Rows from block 2 of a small masked image model, named by matrix and row number. Rows with one number belong to one neuron. Each number is 128 + 24 x the weight over its row's rms, rounded and kept within 0 to 255. All counts start at 0. Numbers have three digits each.
After each neuron's rows are labels from the 100 images, of 14976, where the neuron reaches its highest value: "patch colour" is the nearest of a few named colours to the mean colour under the peak. Only what is clearly more common there than usual is listed. The data: photos of plants and fungi (iNaturalist).
# fc1: MLP up (model.blocks.2.mlp.fc1.weight, 576x96), inputs 0-95
# fc2: MLP down (model.blocks.2.mlp.fc2.weight, 96x576, transposed), outputs 0-95

fc1.8:060149104155122174112134151135132159137124073107112145143103159156088128130121121149136106099172080134148114131109056124150149106129140135123161129131155128141124136171143113151120168109119128133131123124139165157142129099137125117128122146124131121155131117127157125161135068122147167184
fc2.8:102139119096120126148099160127128174148120158128133123087155141123146138101130043128088196092164107126123160131118127141137054104116134139130128111148141154144120146138092165117119133136124132113158140129138093099124127122107128151133140109101175111135122119131103116146160088145172128127
patch colour: grey

fc1.290:128129128128142118148122179128128097129058128128128173156129129128128130136128118128127128120085128132123110115128094119013128099129201127132131128128130128128173151129128123118128082128159088128128128128128141128128089128113128091127152154130128145114159151128097128177159122131108120094
fc2.290:137132128128127176133182126130127128127129127129088114035110127128128128127129172121126128149204128142128185160140137153237129133129122113128128128132128128128127128129127129133128137122118125125129139100128151128128130133128106129141128132079128077113098128130198131128128116128129131138
patch colour: yellow

fc1.554:119131106119072123155155126104132130171125133126113132124089130117119116125139054104134148126141170138162169119146112148127126146131114148145129104120113144120116083102152126126170119128080141127164117095127044123129111143128148167131113138123120088086129127141126158129114128127164100186
fc2.554:122131131111136125068109135120132131088117123129137132158145127124132126134080178138173146110120121122138136121137114124116134133170140129082153102128129129161141143090091155123134127112138133137078094131159162127170172103153094082131132136123098208160131136130096113133131170114116158089
patch colour: black

fc1.244:129122118128126122127129128131090138100127100117136108096128093215133129110077135128123135111154102115137117123114127129168131135103115113110130151131130100128108129136124156101151167128163115097110151128104204042111147130172124124149154101161135127104127088123140118076121134127135140127
fc2.244:145147117123125136081129121085122130169117175120144168135156129112136158135181125139069128140127128103127124122114136136094109060102140130135082134097166119132119155132152128131128093100138093141138125147156066136147140155145150152139087124091103135152143135133091135144093128152120125080
patch colour: green

fc1.427:128144108141112131117085131131122106058142129124127138164172128123130124129129145086126138125136147131128142129121128117172160089131101109123128136125126139169106132147128161122123154115128141179110133130127192099088129126182175063136122128151119127120141109081085152112170166128128165131
fc2.427:133132137130126130113144126084121129191104116138128161037128129123139130135133106128125128125120134124128117127140129135141094139125128128153112125127127128055155141106127132128128132127128153109127122137162108164213133134102121220143130134124148146136123163126139111129072090130111115120
patch colour: green

fc1.269:152122143147148141164132077110094109096137158148178115136140134144119079123134105102107107101146091156168178095173139111142152128107126163173107118154120111112117133145148135160139132130140129126124137091093126087131106133175108118164160137124131115163150147077089094111115129115119118126
fc2.269:156134113073153148090139148116120120141118150099129106099139155120135111111152128103104157117140109082135172104078103153118090095124191126122105126129147120112129155109138153134122112190128118110141138112134095117137158127154137137109173101119155125136137132091196102126128141182118121139
patch colour: brown

fc1.479:191128125104158178121115111117115116114107142087121102154141095106130087170148080089142123097126097127113140126125128090128123155117140130133143132110130124120103146174124121154143100126077127134129114118127096123155131153126167179123092146092156109161134129139117088105145112186116151158
fc2.479:109114126103162167143171158130145138118141141113168104125138149111131106126119126121109153142107153134129133139060131086115150112143154154117162098099129091069161133145132139146155145073141129087127160135078138104138138160140106163130147117136148145099142130057130105122125111096119140138
patch colour: black

fc1.484:172132087129137159117106078133102114123146161122136113136104096113153133116104102111181091123109107134144128120099108120119137107160127128158108145138115185121130082163129133148140117110111075158134093132128117123141103144136121134082123113115128113073144127132124129124169057129085105157
fc2.484:109144133136203151144143074183128110108149103119105091174141104116131139131105098129132159174172106113120058108122120099114113133170113143137104123130139109156136124133172124161130138135097117092140161126116142121117131158116093140119152112159127139084110136124121110122159100115136126125
patch colour: black

fc1.108:130095155121123124150154090099079128141151136134129146117128115130105093125123127145155150128177102123080121157118135127122128129139148141192158130128037070129133128136111090169137094155132133143140141128137162109129126112127050112128108124088133126140129120131118114106128121164116128139
fc2.108:092178111138152127128122130127170126122128127149143110123133156139110123161145121117118144127081171130159128096128119090128128088112092131085089148107194155121144140082132170115128140092122109074138116114128109121149149120133184206131143120127091150128128137129138129155131128131128114101
patch colour: brown

fc1.350:128124124124069148150098155136177165191122112152132172091128120112150138137164134135101093088106086161149114108143099150116116119119133147116168144097085152114119145134171129106083105121111147126125114105101160117131136147160149116098122153162149121157122073138140134141110117114136131136
fc2.350:130120144091151164141149141151143132119143119147122138127074112116127079143131118104136120105162098146129128110085088131157133132146121117144123161106095152114141096098133135144154069110111178128099061136175159154148193118129122146136143126147153135116112115123163094141144124111091112139
patch colour: cyan

fc1.128:082091128128120116115128127128126134163083128146105129128137129127133136128154043130128149101128120106128128128126117128137084128120128128124105128128164114148128128127128110128128128128131140033126154128129055128216117128100130128118129115128128128128134128128127040141141128125129128118
fc2.128:129129128129131129128127124130129128031224126086129089125127127138128125128088154129129128144128128179128136136126132128128164119128137128128166128128112177168130129128127157128128128134124128215128127128086129129113135128133123128126083128114129128128129120128129216127125130128126129128
patch colour: black

fc1.258:084102132108140104135126105118123144094149135128169115123133179133146102152168122138128104130133140135104098126127126114136134144138172151147115157098128119082107143136114133197129096148157127134157131136153096135101147122081006143109121127135133127135125150139117143134128133109124127117
fc2.258:135132140153149135106108128131149140129119132134123152128145093121104161098146138119122129129127129100155139124127168140101136078105109132129107124131137135114171122113128139039147163087109128104129128115106140094179119134148232135128124117121123134113142131062161126124149152148122119152
patch colour: brown

fc1.189:128068109133132150100138083146095115081142129137141140114135121170104143123140145102145157132151048082171136122097115113132089129117141120127129104127136124129124131129128114131122122138139126135105147132093159068193141118141148129127126135104134134138116144113129112079132138130147206103
fc2.189:142188131113157139130121134098110166159108127108124121106141129123167037141172098117049128108123153106127119108088158128080132086106178129142093135152115129139124128102132138146123136128124131127166128125123118169129181170125128132142123114113135106116144101127131131139128128128112128143
patch colour: green

fc1.426:134134116215119128173078044119099125128094120108144165119128136131156137100152130119104178126088134171139125129125133064135153142097163128148124119144116125159147141137102155171117127153127126112123099115145116125135110141129126116130123160098169120129146130126122111146150134145103108123
fc2.426:138122149062138122091178141130116167135149116125131148131104129111105123144101116182123082124148102100159137134120118127120146109150157130107130131134133150144149101154097087100087132126169168125122148153092099116114124131128119130097093110125130174118124135122215143113166103113133137138
patch colour: white

fc1.95:101153116136145152146055128139127126040103111116136128120108137098128091133159172138156138159112154149094151128114140145155114109118159122102126153115155128154118149110125164123115146084139125156126112129120173123119153129175135096131127065122129127126132130117142154157151154105081140129
fc2.95:167121127152102126111137132119113117240122133139129146123166118126140130146122095105095126081128128105128129135151127131139137139139097129144123095113118143083135152178126111139129128135139130109123125130153102133135099140072122128127138200144127121094121137102128100117086082150171108113
patch colour: grey

fc1.383:117108105098167153105171134126129120115097115140140158140159109158076123074140125117138140131123153129117158134102146092131120113089140129135139121100159167139076156126146119118090146158094113123155138109090087133154097106138092132117108129132131089124133148132167063096145130113097092128
fc2.383:111109130149099204148131165146145180099107075106135177124168122150130100131124127148111158111161096133144142122139139121121115130128128147173111137097119141116076160119126121127135130128129125151133105121087166115105131094102148131143092117100092130155085147129090158168111122161130123115
patch colour: brown

fc1.175:142128067129114130111128096175118120141104141142167107090113118112114132152129153137128090139129115157118129126120141052135141185122150146139126080127140149176116137164117127140100131142119172141133145060112109116169147098140135139128150139155123149116121125160123123168165112167107117108
fc2.175:120146098109126168141091163165125166135111117126129143131125121115128158101116120139123136123121078159132171178089205103136082132124171135146124130131109141152107156115129092121149141117096175178118108113107119129097155132105117134107147139131053132137132106107113137142141114135124127106
patch colour: pink

fc1.263:075128136126110120137128074113122133117152108114126134102127179178141144153149127130136117105127128141129120112127128119128128138128155201139104130178131051071149121139129108167126111144164116118126118133153116109150137117111074157148077130133110110120107130196110121132130129128151130143
fc2.263:139148144128208128122121157124173125128126137141128126181125131107085128094128177132109149139130119128164129133113134129114176111128131106125118103071111186140096135085129125089140122113110157106145128128114129134098109164133181112103181138129122133145134108065128136114110139124125138099
patch colour: grey

fc1.572:090113108127115099109103177143124124146110142129191110084106132154120125128130131130127131087121137094127124143178131136133121100110123124115124179123107127136128126124121178134110124197111148176126147095151140109132112144099094111082118131092183110159128090135110172105131151114156116135
fc2.572:151113123145049131126114142102168114136124168150105169130121162125136140171142159190125129115133129134130157142139095159137169122115109098129098124143139131141129141097112101125053117112131117128135077128156122119100130108129119091125132155096116087172122125153149166131114120090127131124
patch colour: black

fc1.122:089138125127130115126141114114120125122138115148111183134121120147161130150163099128130117136104120139132111106124108130070095155103156163116121114133169145113125174132071177156132075164147099137140129122126137130148140125084147140097089178118143137101114113166125129186113087128160107128
fc2.122:104131135129138135140110146126143138128154060127142123159131126105125128136122172141089150132160143156114157144146142125111153082172157130155115130115090125126100120113110115110133133134129132104123155167096089133100130096191122092136101124115121159090130084129163108130148173108122107201
patch colour: black

fc1.304:107125101134169118151137117102096191163136059126106113102129127132144147119148141127108084109115092130132154100140144116148128168127113152092087129126145099120066129151129145087131134128128135125117158112123129117160104142119092107147092153163106085158135109143097153107115128113144169102
fc2.304:104108133092091108129101124130092110132136154121146179076141159116116108114125096091162158134168130102113165110116095149130136101133150060156121118127071131138136105115167170113126137130167154138137114143126125142115188145115114148137125162126113131105114131100155149109133147175113136132
patch colour: black

fc1.155:142111118137157107153132110068147150124118104133055107147123147127089094113125132073119111100083114128130108138109130130135144088074103109112106140110132164116078127117194143091109096116133131123123128082128139150122099159119136080122124110126098140124133142115158134151132129090131123117
fc2.155:133147140122156189141135141099117138123126126130126148061147139180161125151135141082121126112133128139122115150128132133169122098176107136103104126101073145139147122137130127145096088102141157157139077129116125076160145128133128142148130123129077190122089133118146128094113120151123133101
patch colour: grey

fc1.274:107128171128131130146120138165086170110132116140118126109109065114120124128093126125138150167128072098126110094121122121129121133124113136087098152101114125127156104100135099095138148151159128119119092138058180114153124161138092152134108106123136098129117088128132155120108137110153130069
fc2.274:089078126128149118099128132111134094178124185093142140127143179129153126150154124103129085116125160133127129123129150131085109121100157098163112138151141086127127137140150134121115126125094125127174111121183101130119178145143137102120153132153128096138132140147086124128145053138123129141
patch colour: green

fc1.404:098126141140114127127138077142141136142146107094153120179148179147122120115138135142088141120146093117147136148155098136108093077150128111171134147108130114124070186142158102072135121122132152103103121098146101093115128124117143133111081162143104136141115100165140166132140114128129125161
fc2.404:116123086128175106088128123119145118159127090150158135108121089114121093166171079127139170130147126177107142117105133107113094129080125126123148114151164138120083162133136142107143138102132143069126095135130151137127172131119128126143137135147131129106100079158104148136131088146143163155
patch colour: grey

fc1.234:132124129139145109118134139143119132167108120131126094093097121140138139124131156120137149102109137145135109106136162130126104115128150129194116174131114132097104053181086132159143138158101087112103157127133190154119092127082161136131104158141150106149127120170111128153159104115123127124
fc2.234:123101131126060119073135106116090089082116108131129104087110150128137137127144129167146126155128179127152144152109130116134144115145149151150127086159121111145142130138084140116075137133133100130145110135122176149174130078110161133148111140128145144128091126158155159093139156142137112105
patch colour: white

fc1.464:133122112130124155102127123163109183105129120129141129120200111143132136148111128146135101149156153107111136164109114111192125116122128156114121172131081128149107114122146109108112180107167141163108163130133159132125126110175092115103117126089135129134120132076091126087112145138117158165
fc2.464:136138134174133134155149177120127132136125128132140173104105181156137107132152115141076143121133079177118086112104111096055124162130124116141127126115163136115161133113146185139115132127100129107131097118111107131144133106097133191123130126115091130135123118127149140148125148146126109077
patch colour: green

fc1.533:102118157148137130142124148110122130160144125107175112110116158131107128134085103132162155139133095129161145100108047135100116145181116180117142134137129141148093135142129069132151141148138106119130115145120103128107100120123175072119120116153131129178125165095099141135127113131115133168
fc2.533:105202143165091111150129118126150150126175124100110121145161139138139181120121127189128129137140114092129079129143125143131103141120122093131140107127128123091129156132119102119153106069150109154071095096143109106138136166133132134082157137107114120142081151139147129117129144114134130147
patch colour: grey

fc1.295:198140100100092127142128165127129112131139104107127131133128133172148096085105121128107090128125145165171150128127127128132127103114118120128131129169123145136117130110148134128144233127051128128132129129130135116119115128128140128147186125128080121131131095125130129118133129129111070144
fc2.295:085126127131125130121128092130084155128095136186139129128128117102095164129128128128126154127124105071119128130073125114128119129152128131132108128102128100113128131180122135119116037128174128121131130130128129157137126137143106161121052129130159130135135164132130128129127127127175192125
patch colour: grey

fc1.282:102128116139163126128126122129134126093112107153150172128126134145160155158154147127166119124130112095123129102126156125126097126125144129129160117166133101180075155119123157114133134123130145093082167140128158173146154093098161127126183127128184142077109169137172105142145128113126128097
fc2.282:174134153121127143151127145121134128164128135128125114150151126119128103130089136124087125129130145150110129158151095132148161134128128124123119120070128191064162090136123131164131147126129103145181109127127115069101126130160104109129110108121045108138129118131128179133128130154138113164
patch colour: pink

fc1.320:125121147069196104170122119126139123127098170133134109119092118142125121159125109085117129126118117156138135053124115090108118142136173142140122154105125125122114122126143119132136177131066114105148133127137089102133134158108139161133141123124141168162131124119108146156088124114177161139
fc2.320:120135133117122136142141139169020143128149119081125087114112131131127102152113157101129149133164148140119128160117101112144096130142108162138135134129123120147079128111117127144131130120143154094129100133139207117126130114136097131119142158129140164137110118136145097086093101111173130153
patch colour: black

fc1.134:089158091111129124112125129124136132164099147119137175072110149173157131133128128110135141080115122109163147098166112155085126140116165116166103129161130138095128140107102197139102117138133110141128120055127133101128144131106116125114122126131153114154117141153127180156112132150161122110
fc2.134:134141130115100140117101150137147168093121127140128143138160101151142128125106155114115136125168141115141127131160073141135124108121167114099144152154142127157115150066125128103075140156141143123076089128140138131152087098176134090136129162113146134152109113126132110129067176086102111124
patch colour: black

fc1.335:115122129157151125134135124140126128130141104120124161126127149137151102113128113074108140114139137111125098125120164125090116187165131141135129093182135110138127140134116105171109118098092122064111154123128162116144128072107112111128170146149162159102109184175146080115131138158142128106
fc2.335:129118129132115122122122128120170099143094128127144105139128134113126157161134169126165112097117136118128157164176119142127152072111123107087110133075118169100126126132146126122121118128171127179154072121148074139121130178167154124139100129099083120122126109095127177141151115105113135140
patch colour: pink

fc1.249:128128128129127128128128128114128128159128153128128128128130127109122128088128099128126178178129128128153128128128128128149128128128122128128128145128094144132119112128149094128147128151099160129128128108132000132128128128128128129127120128091128127128128115124128127128128128128148118141
fc2.249:130127183124127127127112129132132118120137124129093126127034128143129128181135128127128082058128132127128150128126127152128128130128130128095127124130130129129153128128094207126125128129170129127124114129121255128128130132126127115127127129129127128129125127132129128131128129132083144128
patch colour: green

fc1.398:130106117127113123159145080090146120140163162127130104138125112129109110078131090124100092109140158170149144153156130126123159140133107152137134129127076147111128112137151104148132130146104123149138151084130066110081127134151064132179099126114116124128083104125106134096111116139128129178
fc2.398:125146156144154145077123129143124144114082114169120131130141157143132141173155149127118173133100107056127134117116126137102058093121129114097104134124190118150132128127118146136126121112129129096141112159128177135171164128086179131121134140117117154128135143087122120126118150123116128086
patch colour: brown

fc1.70:161133127128128128128135144136106129131122135131104130170128135128130128128019128127125137087111128124128143140103132128085128055128114098128131122114147142141148137128129137064119130112129128128128139124097206105126127121136202074127177129142127169124135114128110128128137120128115126118
fc2.70:129144126131117168127130074127135128124125096109138153091129128127127128128129058127131103166128130128106128128175118126165128163127128130148128128154116127128063126143122128219144131128109121129128153135129130147133127129128039193155128128072126090119129129142137129128102137128121126122
patch colour: grey

fc1.459:122127161129103135117202091087102105140150104132145202128118158135110128155130110125154139129169132128132134168158128124103125142125135132212139126126070136141105128110132129170157105133106128121127129127129119134132132079118105176118128133128129095116114142127097127146087120136171105127
fc2.459:125185126094165116152075173128188141098121111131100119129113140141116114143110137128128169075118112135147163113126126140148141116151129123049128108127142129128178105111122166105103128128149149132128130126128128133156156120166112094147118116100073146150128126139136102127174173128124128129
patch colour: black

fc1.141:091115148087135080131147110142091175127159095108153134130143133142178131120132125133117089117131155145126078124107128118139109142123154123127111124126136084109184128127108094179103129147138082118154106149131167087124127121127099122128094128143117134138120132148095057123108138166128119173
fc2.141:125153168181126153125137123117155117091137127130127098118124136127107138128136149126122151125108085117152198120118131125079165108119119117125114143113125157155090141131128135074136126101099173128135138082126081131129080122128129159109129138141137118115127122083171207120155116122136130088
patch colour: black

fc1.222:128128099123126084117142128096128120122197128127127147129155131201148111030122111133136074130126125125140128128114131131171129125078129121087118132124125119142123129137127128137133157127128115150138134079142141110117127128155105126125117113116086159173128098093065108108129129131119126158
fc2.222:122163212143122166127129130125127162119128057126129115110127118106124131244131126130098190178086127128129174126129107127129126098154135132128125112107132130146126128122116167128127100118097129091137128136113120124128125092148115146120100133136134120120147124129148129130134142134115128121
patch colour: green

fc1.135:061121109137149155135119138184093134079123148160119147135108158159072087124142126128144134118164119151113106128123086138119083156139128165113081098146094118097118136135143103156166167089104106148139141123153098144121141102108149123140114143157139149127092094143123146140127123128126113155
fc2.135:149128133120144149165093120125106192157119127116128112143151127082132136067126106126104131103155111131127155122129140127153092131085174160121135163164139146144107174132114124079131106126069122123120145137093110122127114086183135128127119122093159114139138109118124125153132082165149155126
patch colour: grey

fc1.56:121134131129139148146143099133126129134081112128136094132133094115088148155084140087108137110070150141133106097099090155152139166105151130120094124148117127117121139103145190147132126117116133144108108100130150135124146124142160120114105046081159138118137104090110119127144173109129108092
fc2.56:116109101117093127113132102155131095158125109145093105125144146115119150127156135144109140100132157161115126114158131170146132114150113105145101089116106105131097156146165157152125101112101127167165095099110134158128119096135158186137123078104160136134134095114081145179143152172129142102
patch colour: brown

fc1.235:126128125121144116144104147092133141191128153169114108109120117093101076140107130153113161131122116075120130133129105119108174128150148133164101127093064125137159073125143075129146111132146170108158117116138067140132132135108131119129142136067146136131142120133140154137119119154128105127
fc2.235:129128151140154152101156122136126124061131123055117152130120132178141175110102128132130090108103129117151160119130111142141125164128111139063154130136202144152126127123115181129135108151079132128107129117111157127126112100171118151111149115140107116141123131119137125135132169102112111148
patch colour: brown

fc1.245:182154097126146097120135200126138122128095109136128144127128109152126097103036129126091129152123134116119116096129166144111130079128124112153122121129080153138130110054141110100164126130097141129140127113114136130092110130124138129111175122124129150114129115152122130123128124178124101129
fc2.245:059112134118076131111131031116118129123132120129130133124129147132134152150140098113138174133123131106134151135163052128157109124126124122115124123114158085116122143177110160154122140100124125139136112147163124127142145117175065135164118131130109135159108147138127120149137145107127128126
patch colour: grey

fc1.557:104142117113141088145132118125129098102158142106157147126106113182140122091132150122120069097121139114122133101117162139121157107120111146158142089126109113122149123126163145127114107139128116122126153148098187120067145127128113125203118114131110140086113096119131155101148125162120190154
fc2.557:136160183126120198138161115133116145130109133155132128119152172105124130146132105117125190163135113109096110156134085120115110120117106091123123130123135144109115146094107123141107143097085143113137104143169079133168158085143130168073140139144120133156112114117122089145121141137137101102
patch colour: brown

fc1.310:126147141117150131139111131122197129117129141128128051054128152129126122172105186129168128128091128128122129128124136128125128107163140128136130128140147122049132109131109132128107126114139149135128127091131128128122195134129128128126128128125135143129112130132155147137146129125036128143
fc2.310:141077127126130127118146127161128112169107126131148205226131117134127106054150093134127134128128126101128127138141127126126127158109084128128129131128128138140085128126136124129143136127144127095140123163129128116123128128129123129128151127142117128130136145128126121122064127120221152110
patch colour: grey

fc1.300:195132130117145134099141129120113115128068112155128114124128129148135091176117133091132118103111109139149204095172154129146133137140160136183115113120103150081133099135147151134188117110101122097124125126117111122132137197119142157136112117111127106131123160134102122140123133148114112149
fc2.300:116101121066134158154137141130124143062126117135193105154142154091157103138139109128151134133124107089136155114123109088130147141136153150119142054093107098104148131115140164070139142138133136088131140125117100128155150125156126149133122097168153144131134135123129087148121137123135151108
patch colour: brown

fc1.338:135128160128096150149156095161071123141122116129153115105126113131086119138121086101125131142121172158127134114142094146163143174133122155114136157107139170132132166106168127144107171092123133151121099130092171133156127118160133187125138093101136124145106125130128135087102158118153091097
fc2.338:142125105117128116110121147094143129164126152128107119122130147122124115149146182135106112104127150167117078123110125132108120128172137129139139098193156119088136128158145140124099129085125171131111122100125123184145109123111134135127123097120117119123137117091094132166110117200151185078
patch colour: green

fc1.323:125105130113128128101193077111082152157160099160148174130116127143128132065145116120130129128169121120159129133123151129144121176112128137134149104128089128170110103118129115130145135128104127118167107138128087100129109107122114127130130127115130124107079130162086127088074127170177126127
fc2.323:096128148128153129135085128136148153063123128115127080144127139130128129174128128128133216117128128104121133104128115096068143079133153117116122121110121137137171103113128154122106118139128173147128136097120149130140163129176146121129104117114095135150132105096102129151151147110063127137
patch colour: black

fc1.332:126165136185160095171095083144139091141106137124159137143117107149121141132128161086127152108159165108132140126132135090114148160137158167124123132143125129172134148114139119120129113116134160088147140147160132119160102202152166097126120125136105155134103105092124166130113170118110127114
fc2.332:114099119113166136128133111125112135156139165106131130090087147144162078112111123114134151127135126164152146159118154123148119150148118131085152129148145183166089113114112127142132126124126117097159109188189073124139095101120105153148106139141137122097122115129140146103135079087149127101
patch colour: grey

fc1.319:131123101135120098125136190123144122105172117120095135162133133127127127089100096108130175121146136145133112142101074132159149151127114141101150131116118119177114136106180082149149160156131152102078160130118134120112124102186106114148155091128142156112125107095163135152108155128141123151
fc2.319:145123152130108136175121096114128136114101138124127096102127134124124129145136159149168113121118148081183147118128090145084167071103181109120110126150148168096169098153096145126101131122142082173137121085104098126140095127126148159103132143140144136124134141135092154121157126124143141095
patch colour: cyan

fc1.406:139123099123121123142128124127102119153127116086120128166127117107126121072128090129058127126128128130176128181128118129144128129126088121128115140135120143134130128129146066127129155129065130128142089135128126127184057163186121117140129079114125128169128120111123106101128128128122125170
fc2.406:108126125138156128108129127120130127128118168137128127074126128126127143172133150127221113131126131128128118087117125124129167130130162163134099126106128126086113099130124139128128077128133115133126129113126163128130127141083162127120153141125219128086119158129128166150147078094134128090
patch colour: white; pink

fc1.172:128129127128128128128000128128128128092128128128128128128128128128128120128128136128133128131128143128110128126128128124128128128097128128128128162128128127128128128126129128128123203121128078132127123129128255128131128145140127128132128128128128128128128128128128130158128128128123130128
fc2.172:128094128129129128128255129128107128227125141126146133133159128125128128128103128129128127128127127128128130132128128128132128128129128128157127128127128127125128128182129126128129046129128128128130130128128064128128127127098129128128145128141136128128128129128127128127081126127172121108
patch colour: pink; white

fc1.567:133089088113109123132163146169132172106144064134040124114117139100136122126121082163117099131137142127157129132116089099120138156111130111124133118129130118163104084123134125119151083143092122145161114120123119081144121060139136120124130125150120138106129134109123138114164142144171139125
fc2.567:097099126085122156095132123133107145118147097092080108108119143136164131149128141133101109147174113100107166140126114130106083142128128116142177140130104102128140087120129155144098133157164146131135169110091130102118149078130128123138122161147138183098131189146137134109130155178118115132
patch colour: brown

fc1.387:137151116104157139083118120131098130125127078116126118100153126117126141129120144109157110168115111116120127116107183100115141124129151135130120119121104174092126113146088123165189120095142115090115150125080164117158124144115189173109089141135118165095143116111109116132128070155131116115
fc2.387:125102125136121159138154091133156142098123082119110088177100166081109133080150100140098126136106135151134111128101147089108184144110124191137171124115153096131121126181149107132155131112131127097139168136141141124175118126142154138147119134142128139104113136130124090120104097112124155101
patch colour: white; pink

fc1.251:130146136116154139141112154148119102129129209099142153092161140148114109151129138124140150153144122138138137115095094176127135135109182110135105141140129158148099128129128113121105132127128161128085091158144142125133078128132125179114092130084091171127107134148161106125123073136159098112
fc2.251:127128128172180113142107118054158142119116139107108099117115130131204090093149126140128156115107165128148151156090160134126088094154139125124134144127127132148100149101126121141112142113103129125132146184125104113117122126150155140129126127100108121142117165109087128121164083130179138127
patch colour: pink

fc1.368:120126141114166126155137180152101176148138088147122142127142148141127127138172152108100125130126110121113150061143145128135100153144125105099111075123098160138146120106130120137112128114131118139142153123098165154101103120166132124153117118128123142108127131148112111066058126139170149074
fc2.368:112171118161125122143114040111126107145136132140106094115134142117133133148077113139153136118129110137132169135128153120170110076157117102105156136105127161158143132127124109144155121108128133130094125126132130129151090167130123132146129128124123128127105102109120129196181114120088078178
patch colour: pink

fc1.48:124128128127067128128128028129123055091128128128128128136149130128133173128142118128146127103128131189128170172128126120126128128127130167128136128128181127133116128127144128128110136098129123128068139127128129126150128126128106130132099118144127090219128126129129128168127121118126139128
fc2.48:131137100129202129135129224127128232135127130124126132127118155127100046129128127128115129120132128126128086122120127128128144131142128128145128143154110130122131125117115124126132118131125140128174124130127129139128126128081162114127145127128147129043126143125129131096106128124127142120
patch colour: brown

fc1.12:145139152131107128158130147103129128145139128139128129101088096143128074127110135126127163128141113128149157128126128172081134128159115178178181112128120115121128101101138127124140112143118128127145163113077142127092128145136112139133144113114126118044128092128169215122119129122134109129
fc2.12:099136127124129131103119127124143127113107121128128138138133153120124153142128079143132144124116139106129128128132120126181111125127108076084084126161146145130128135131131159128125134120134120132128103128213106130128159101137129124110122132141091158211126150128097032119128167151153137097
patch colour: brown

fc1.259:130115128128128128128162109128108128137153130119127133130095125070120121097125108113055133128128129143141101155173128128149128128128099128119127134111129186127181134167097123127104128129128114133169066115129123128128116128187128121128024130124130128132137128129075128129128128151128103163
fc2.259:108143129128128079115128128070162084127126127128086128127127132120127136165128150128216126129136127127131176119138165130129140130137160128141128083139125128128096126115128127128128128128169127128052126127128128129128131131061125128126128128128129129128137145130172127099138115028130127124
patch colour: black