config = dict(
    horizontal_flip=False,
    color_jitter=0.2,
    loss='l1',
    mlp_ratio=6,
    inner_norm=False,
    depths=[2, 5, 2],
    init='orthogonal',
    momentum=0.95,
    orthogonalizer='newton_schulz_5',
    adamw_lr_other_params=0.0025,
    l1_shrink=0.01,
    ema_decay=0.999,
    batch_size=128,
    adamw_weight_decay_other_params=0,
)
Rows from block 3 of a small masked image model, named by matrix and row number. Rows with one number belong to one neuron. Each number is 500 + 50 x the weight over its row's rms, rounded and kept within 0 to 999. All counts start at 0. Numbers have three digits each.
After each neuron's rows are labels from the 100 images, of 14976, where the neuron reaches its highest value: "patch colour" is the nearest of a few named colours to the mean colour under the peak; "place" is the part of the image that holds the peak. Only what is clearly more common there than usual is listed. The data: photos of plants and fungi (iNaturalist). In brackets: how many of the 100.
# fc1: MLP up (model.blocks.3.mlp.fc1.weight, 576x96), inputs 0-47
# fc2: MLP down (model.blocks.3.mlp.fc2.weight, 96x576, transposed), outputs 0-47

fc1.110:469488550510430527485505421572419583534478569517554469500490472459495476492539429418487528505626561498514542588569496495486517466492339459472504
fc2.110:505492493492635525466541529515538488491470507508416548548469607463450510451516564572512552525477482572482466525446493445464349527445517468463545
patch colour: grey (72)
place: centre (32)

fc1.321:536506419541429548532467504502494492462551437480527491508495476528523514400536441462595559430390498555475546503539614499475515505419705506542496
fc2.321:394535527538560453540432532463480464417535510469497488408601524500499456505469583480493454497566494473469459519486486469461458436563496612499448
patch colour: black (63)
place: top right (30)

fc1.148:518510520539505531520495461581577477576490482549476528467490502522453528524435531443524503533545482476401500521544578522478380498449502576534513
fc2.148:428476529519514461503546534480551533546410554527586518506495441518465538567490428517398529536539499472440575521404613493420487549464497504546492
patch colour: pink (47)
place: top left (28)

fc1.261:464565527493538427472546471534493484497474485515429569523469503602593500464562613519517494504507504466497496505536477525520464410486530493522576
fc2.261:559510394458462473514465479492619481503426382542449507499593532553470519508505430528526365450563502538560547581529537471550514509476536485506559
patch colour: black (66)
place: bottom left (37)

fc1.253:464523500563433558504512496542498606549558513490497498498493483422493508505539439481392565546523598429541543558546498502567499505530442482434503
fc2.253:481568477497588535513519512502487478471433498493505540551498602501496514480514471587550496487549485561471519500499500462455385545493477513514573
patch colour: grey (80)
place: centre (29)

fc1.542:500539457503495500500486406542492533562505518468500521477401500562471383368495463546599503613473442424491441488487537482456511577434482454562548
fc2.542:423548512516533500494463479483514434434498496508457450504456447440348561565429533496505456498465497500543525482431472482503495537505530499519625
patch colour: white (45); pink (30)
place: top left (28)

fc1.377:501504489520501501501538506502499519477500430560588529503502501500496498500500454501499501576501500500415500489501501500500498794501500537633546
fc2.377:615549576434462467502485481499424501501499482500482443503501493647412509498492506534500505501502496296501480500374457499502502507427475505552503
patch colour: black (36)
place: bottom right (27); top right (27)

fc1.440:503545429384443483614437520567520456451465460454565465529490592490584545524462586485524487502450484455493355580509446477495431464525503499490515
fc2.440:437481543522495447357500501525354553535489538535462532496516519474520417451466445606649502505562565541419510515542550471509612498521482491513511
patch colour: grey (75)
place: top centre (29)

fc1.363:435484528505448528517480616592475537498519488385400492500474431468495450449670469531402548491423522499509525629549396507469375594544514485472490
fc2.363:571501560554538524563547444507481444503442504600556490498503588536534563424460438564576500413595501487489489486493638500461482514483474456498531
patch colour: brown (60)
place: centre (27)

fc1.404:497528468490491470472420518485491541479505401376522564462485465469559512543512569500474576517502461480545522520500535506499518579578484476612480
fc2.404:527490443502610591528514484502523523484526495438447519490469503545462465520604519482664534547455472446524428506468491480504478414558499460491526
patch colour: red (53)
place: centre (36)

fc1.10:514509494476517504543547510499516530538517509591507459512568535493498461522422477464521474516475547466566393478512554504447500451431487496472538
fc2.10:468439500504551565578550507547484536561487440493523487418532467567455471483496510554438500513505537456490477512487490483500404507496500454494482
patch colour: white (54); cyan (25)
place: top left (34)

fc1.489:460497522463486502466579491510568586380442591479487535546500479500366538514510558342433484423488478476535565500596530496470576554573642523497490
fc2.489:466580486381488627506430521459454517569477578509474474498560499396454501508530511370494455523493483564440520458524560551500471521540485533453488
patch colour: red (41)
place: centre (38)

fc1.510:399515500500449514521492495596508596518566524499504447508503497433499505497618404400390564556535582500502498535509494532559501487498440498406506
fc2.510:502513500510593506500552494500517492497490531530495543501499566542499501430499469569584500477529502499499500500500500499395349501492428470500534
patch colour: brown (61)
place: centre (27)

fc1.104:447500491536496519499447381525499525502535496509414382486469523443474516506455485480518549421513540482470492572473512443408463536488471458496521
fc2.104:439501530543459567560465513550437540482487538501533530553504558518491422477494491485545494474463570445588411467571483495456449507446431498529510
patch colour: red (35)
place: centre (35)

fc1.418:500498500500502383361500500491485500501500500503500518503501500500501500500451500500500500500500501455872540499496492500500500500560500501501499
fc2.418:500504575368500551500501501499592502499501500477500500500498502456498498502502663499499499504500500715499332500498500501501601500307501497499462
patch colour: yellow (43)
place: centre (32)

fc1.507:482591497376525487594524545455535457562489468507511500540520529509460518502490512591476430498534448501545445543496477528575527474590498608509522
fc2.507:564586525476474474545437519475487592452464514510448507510513485520518574487400405584502505485537528419494516545525513544482536450494481543487516
patch colour: grey (82)
place: centre (28)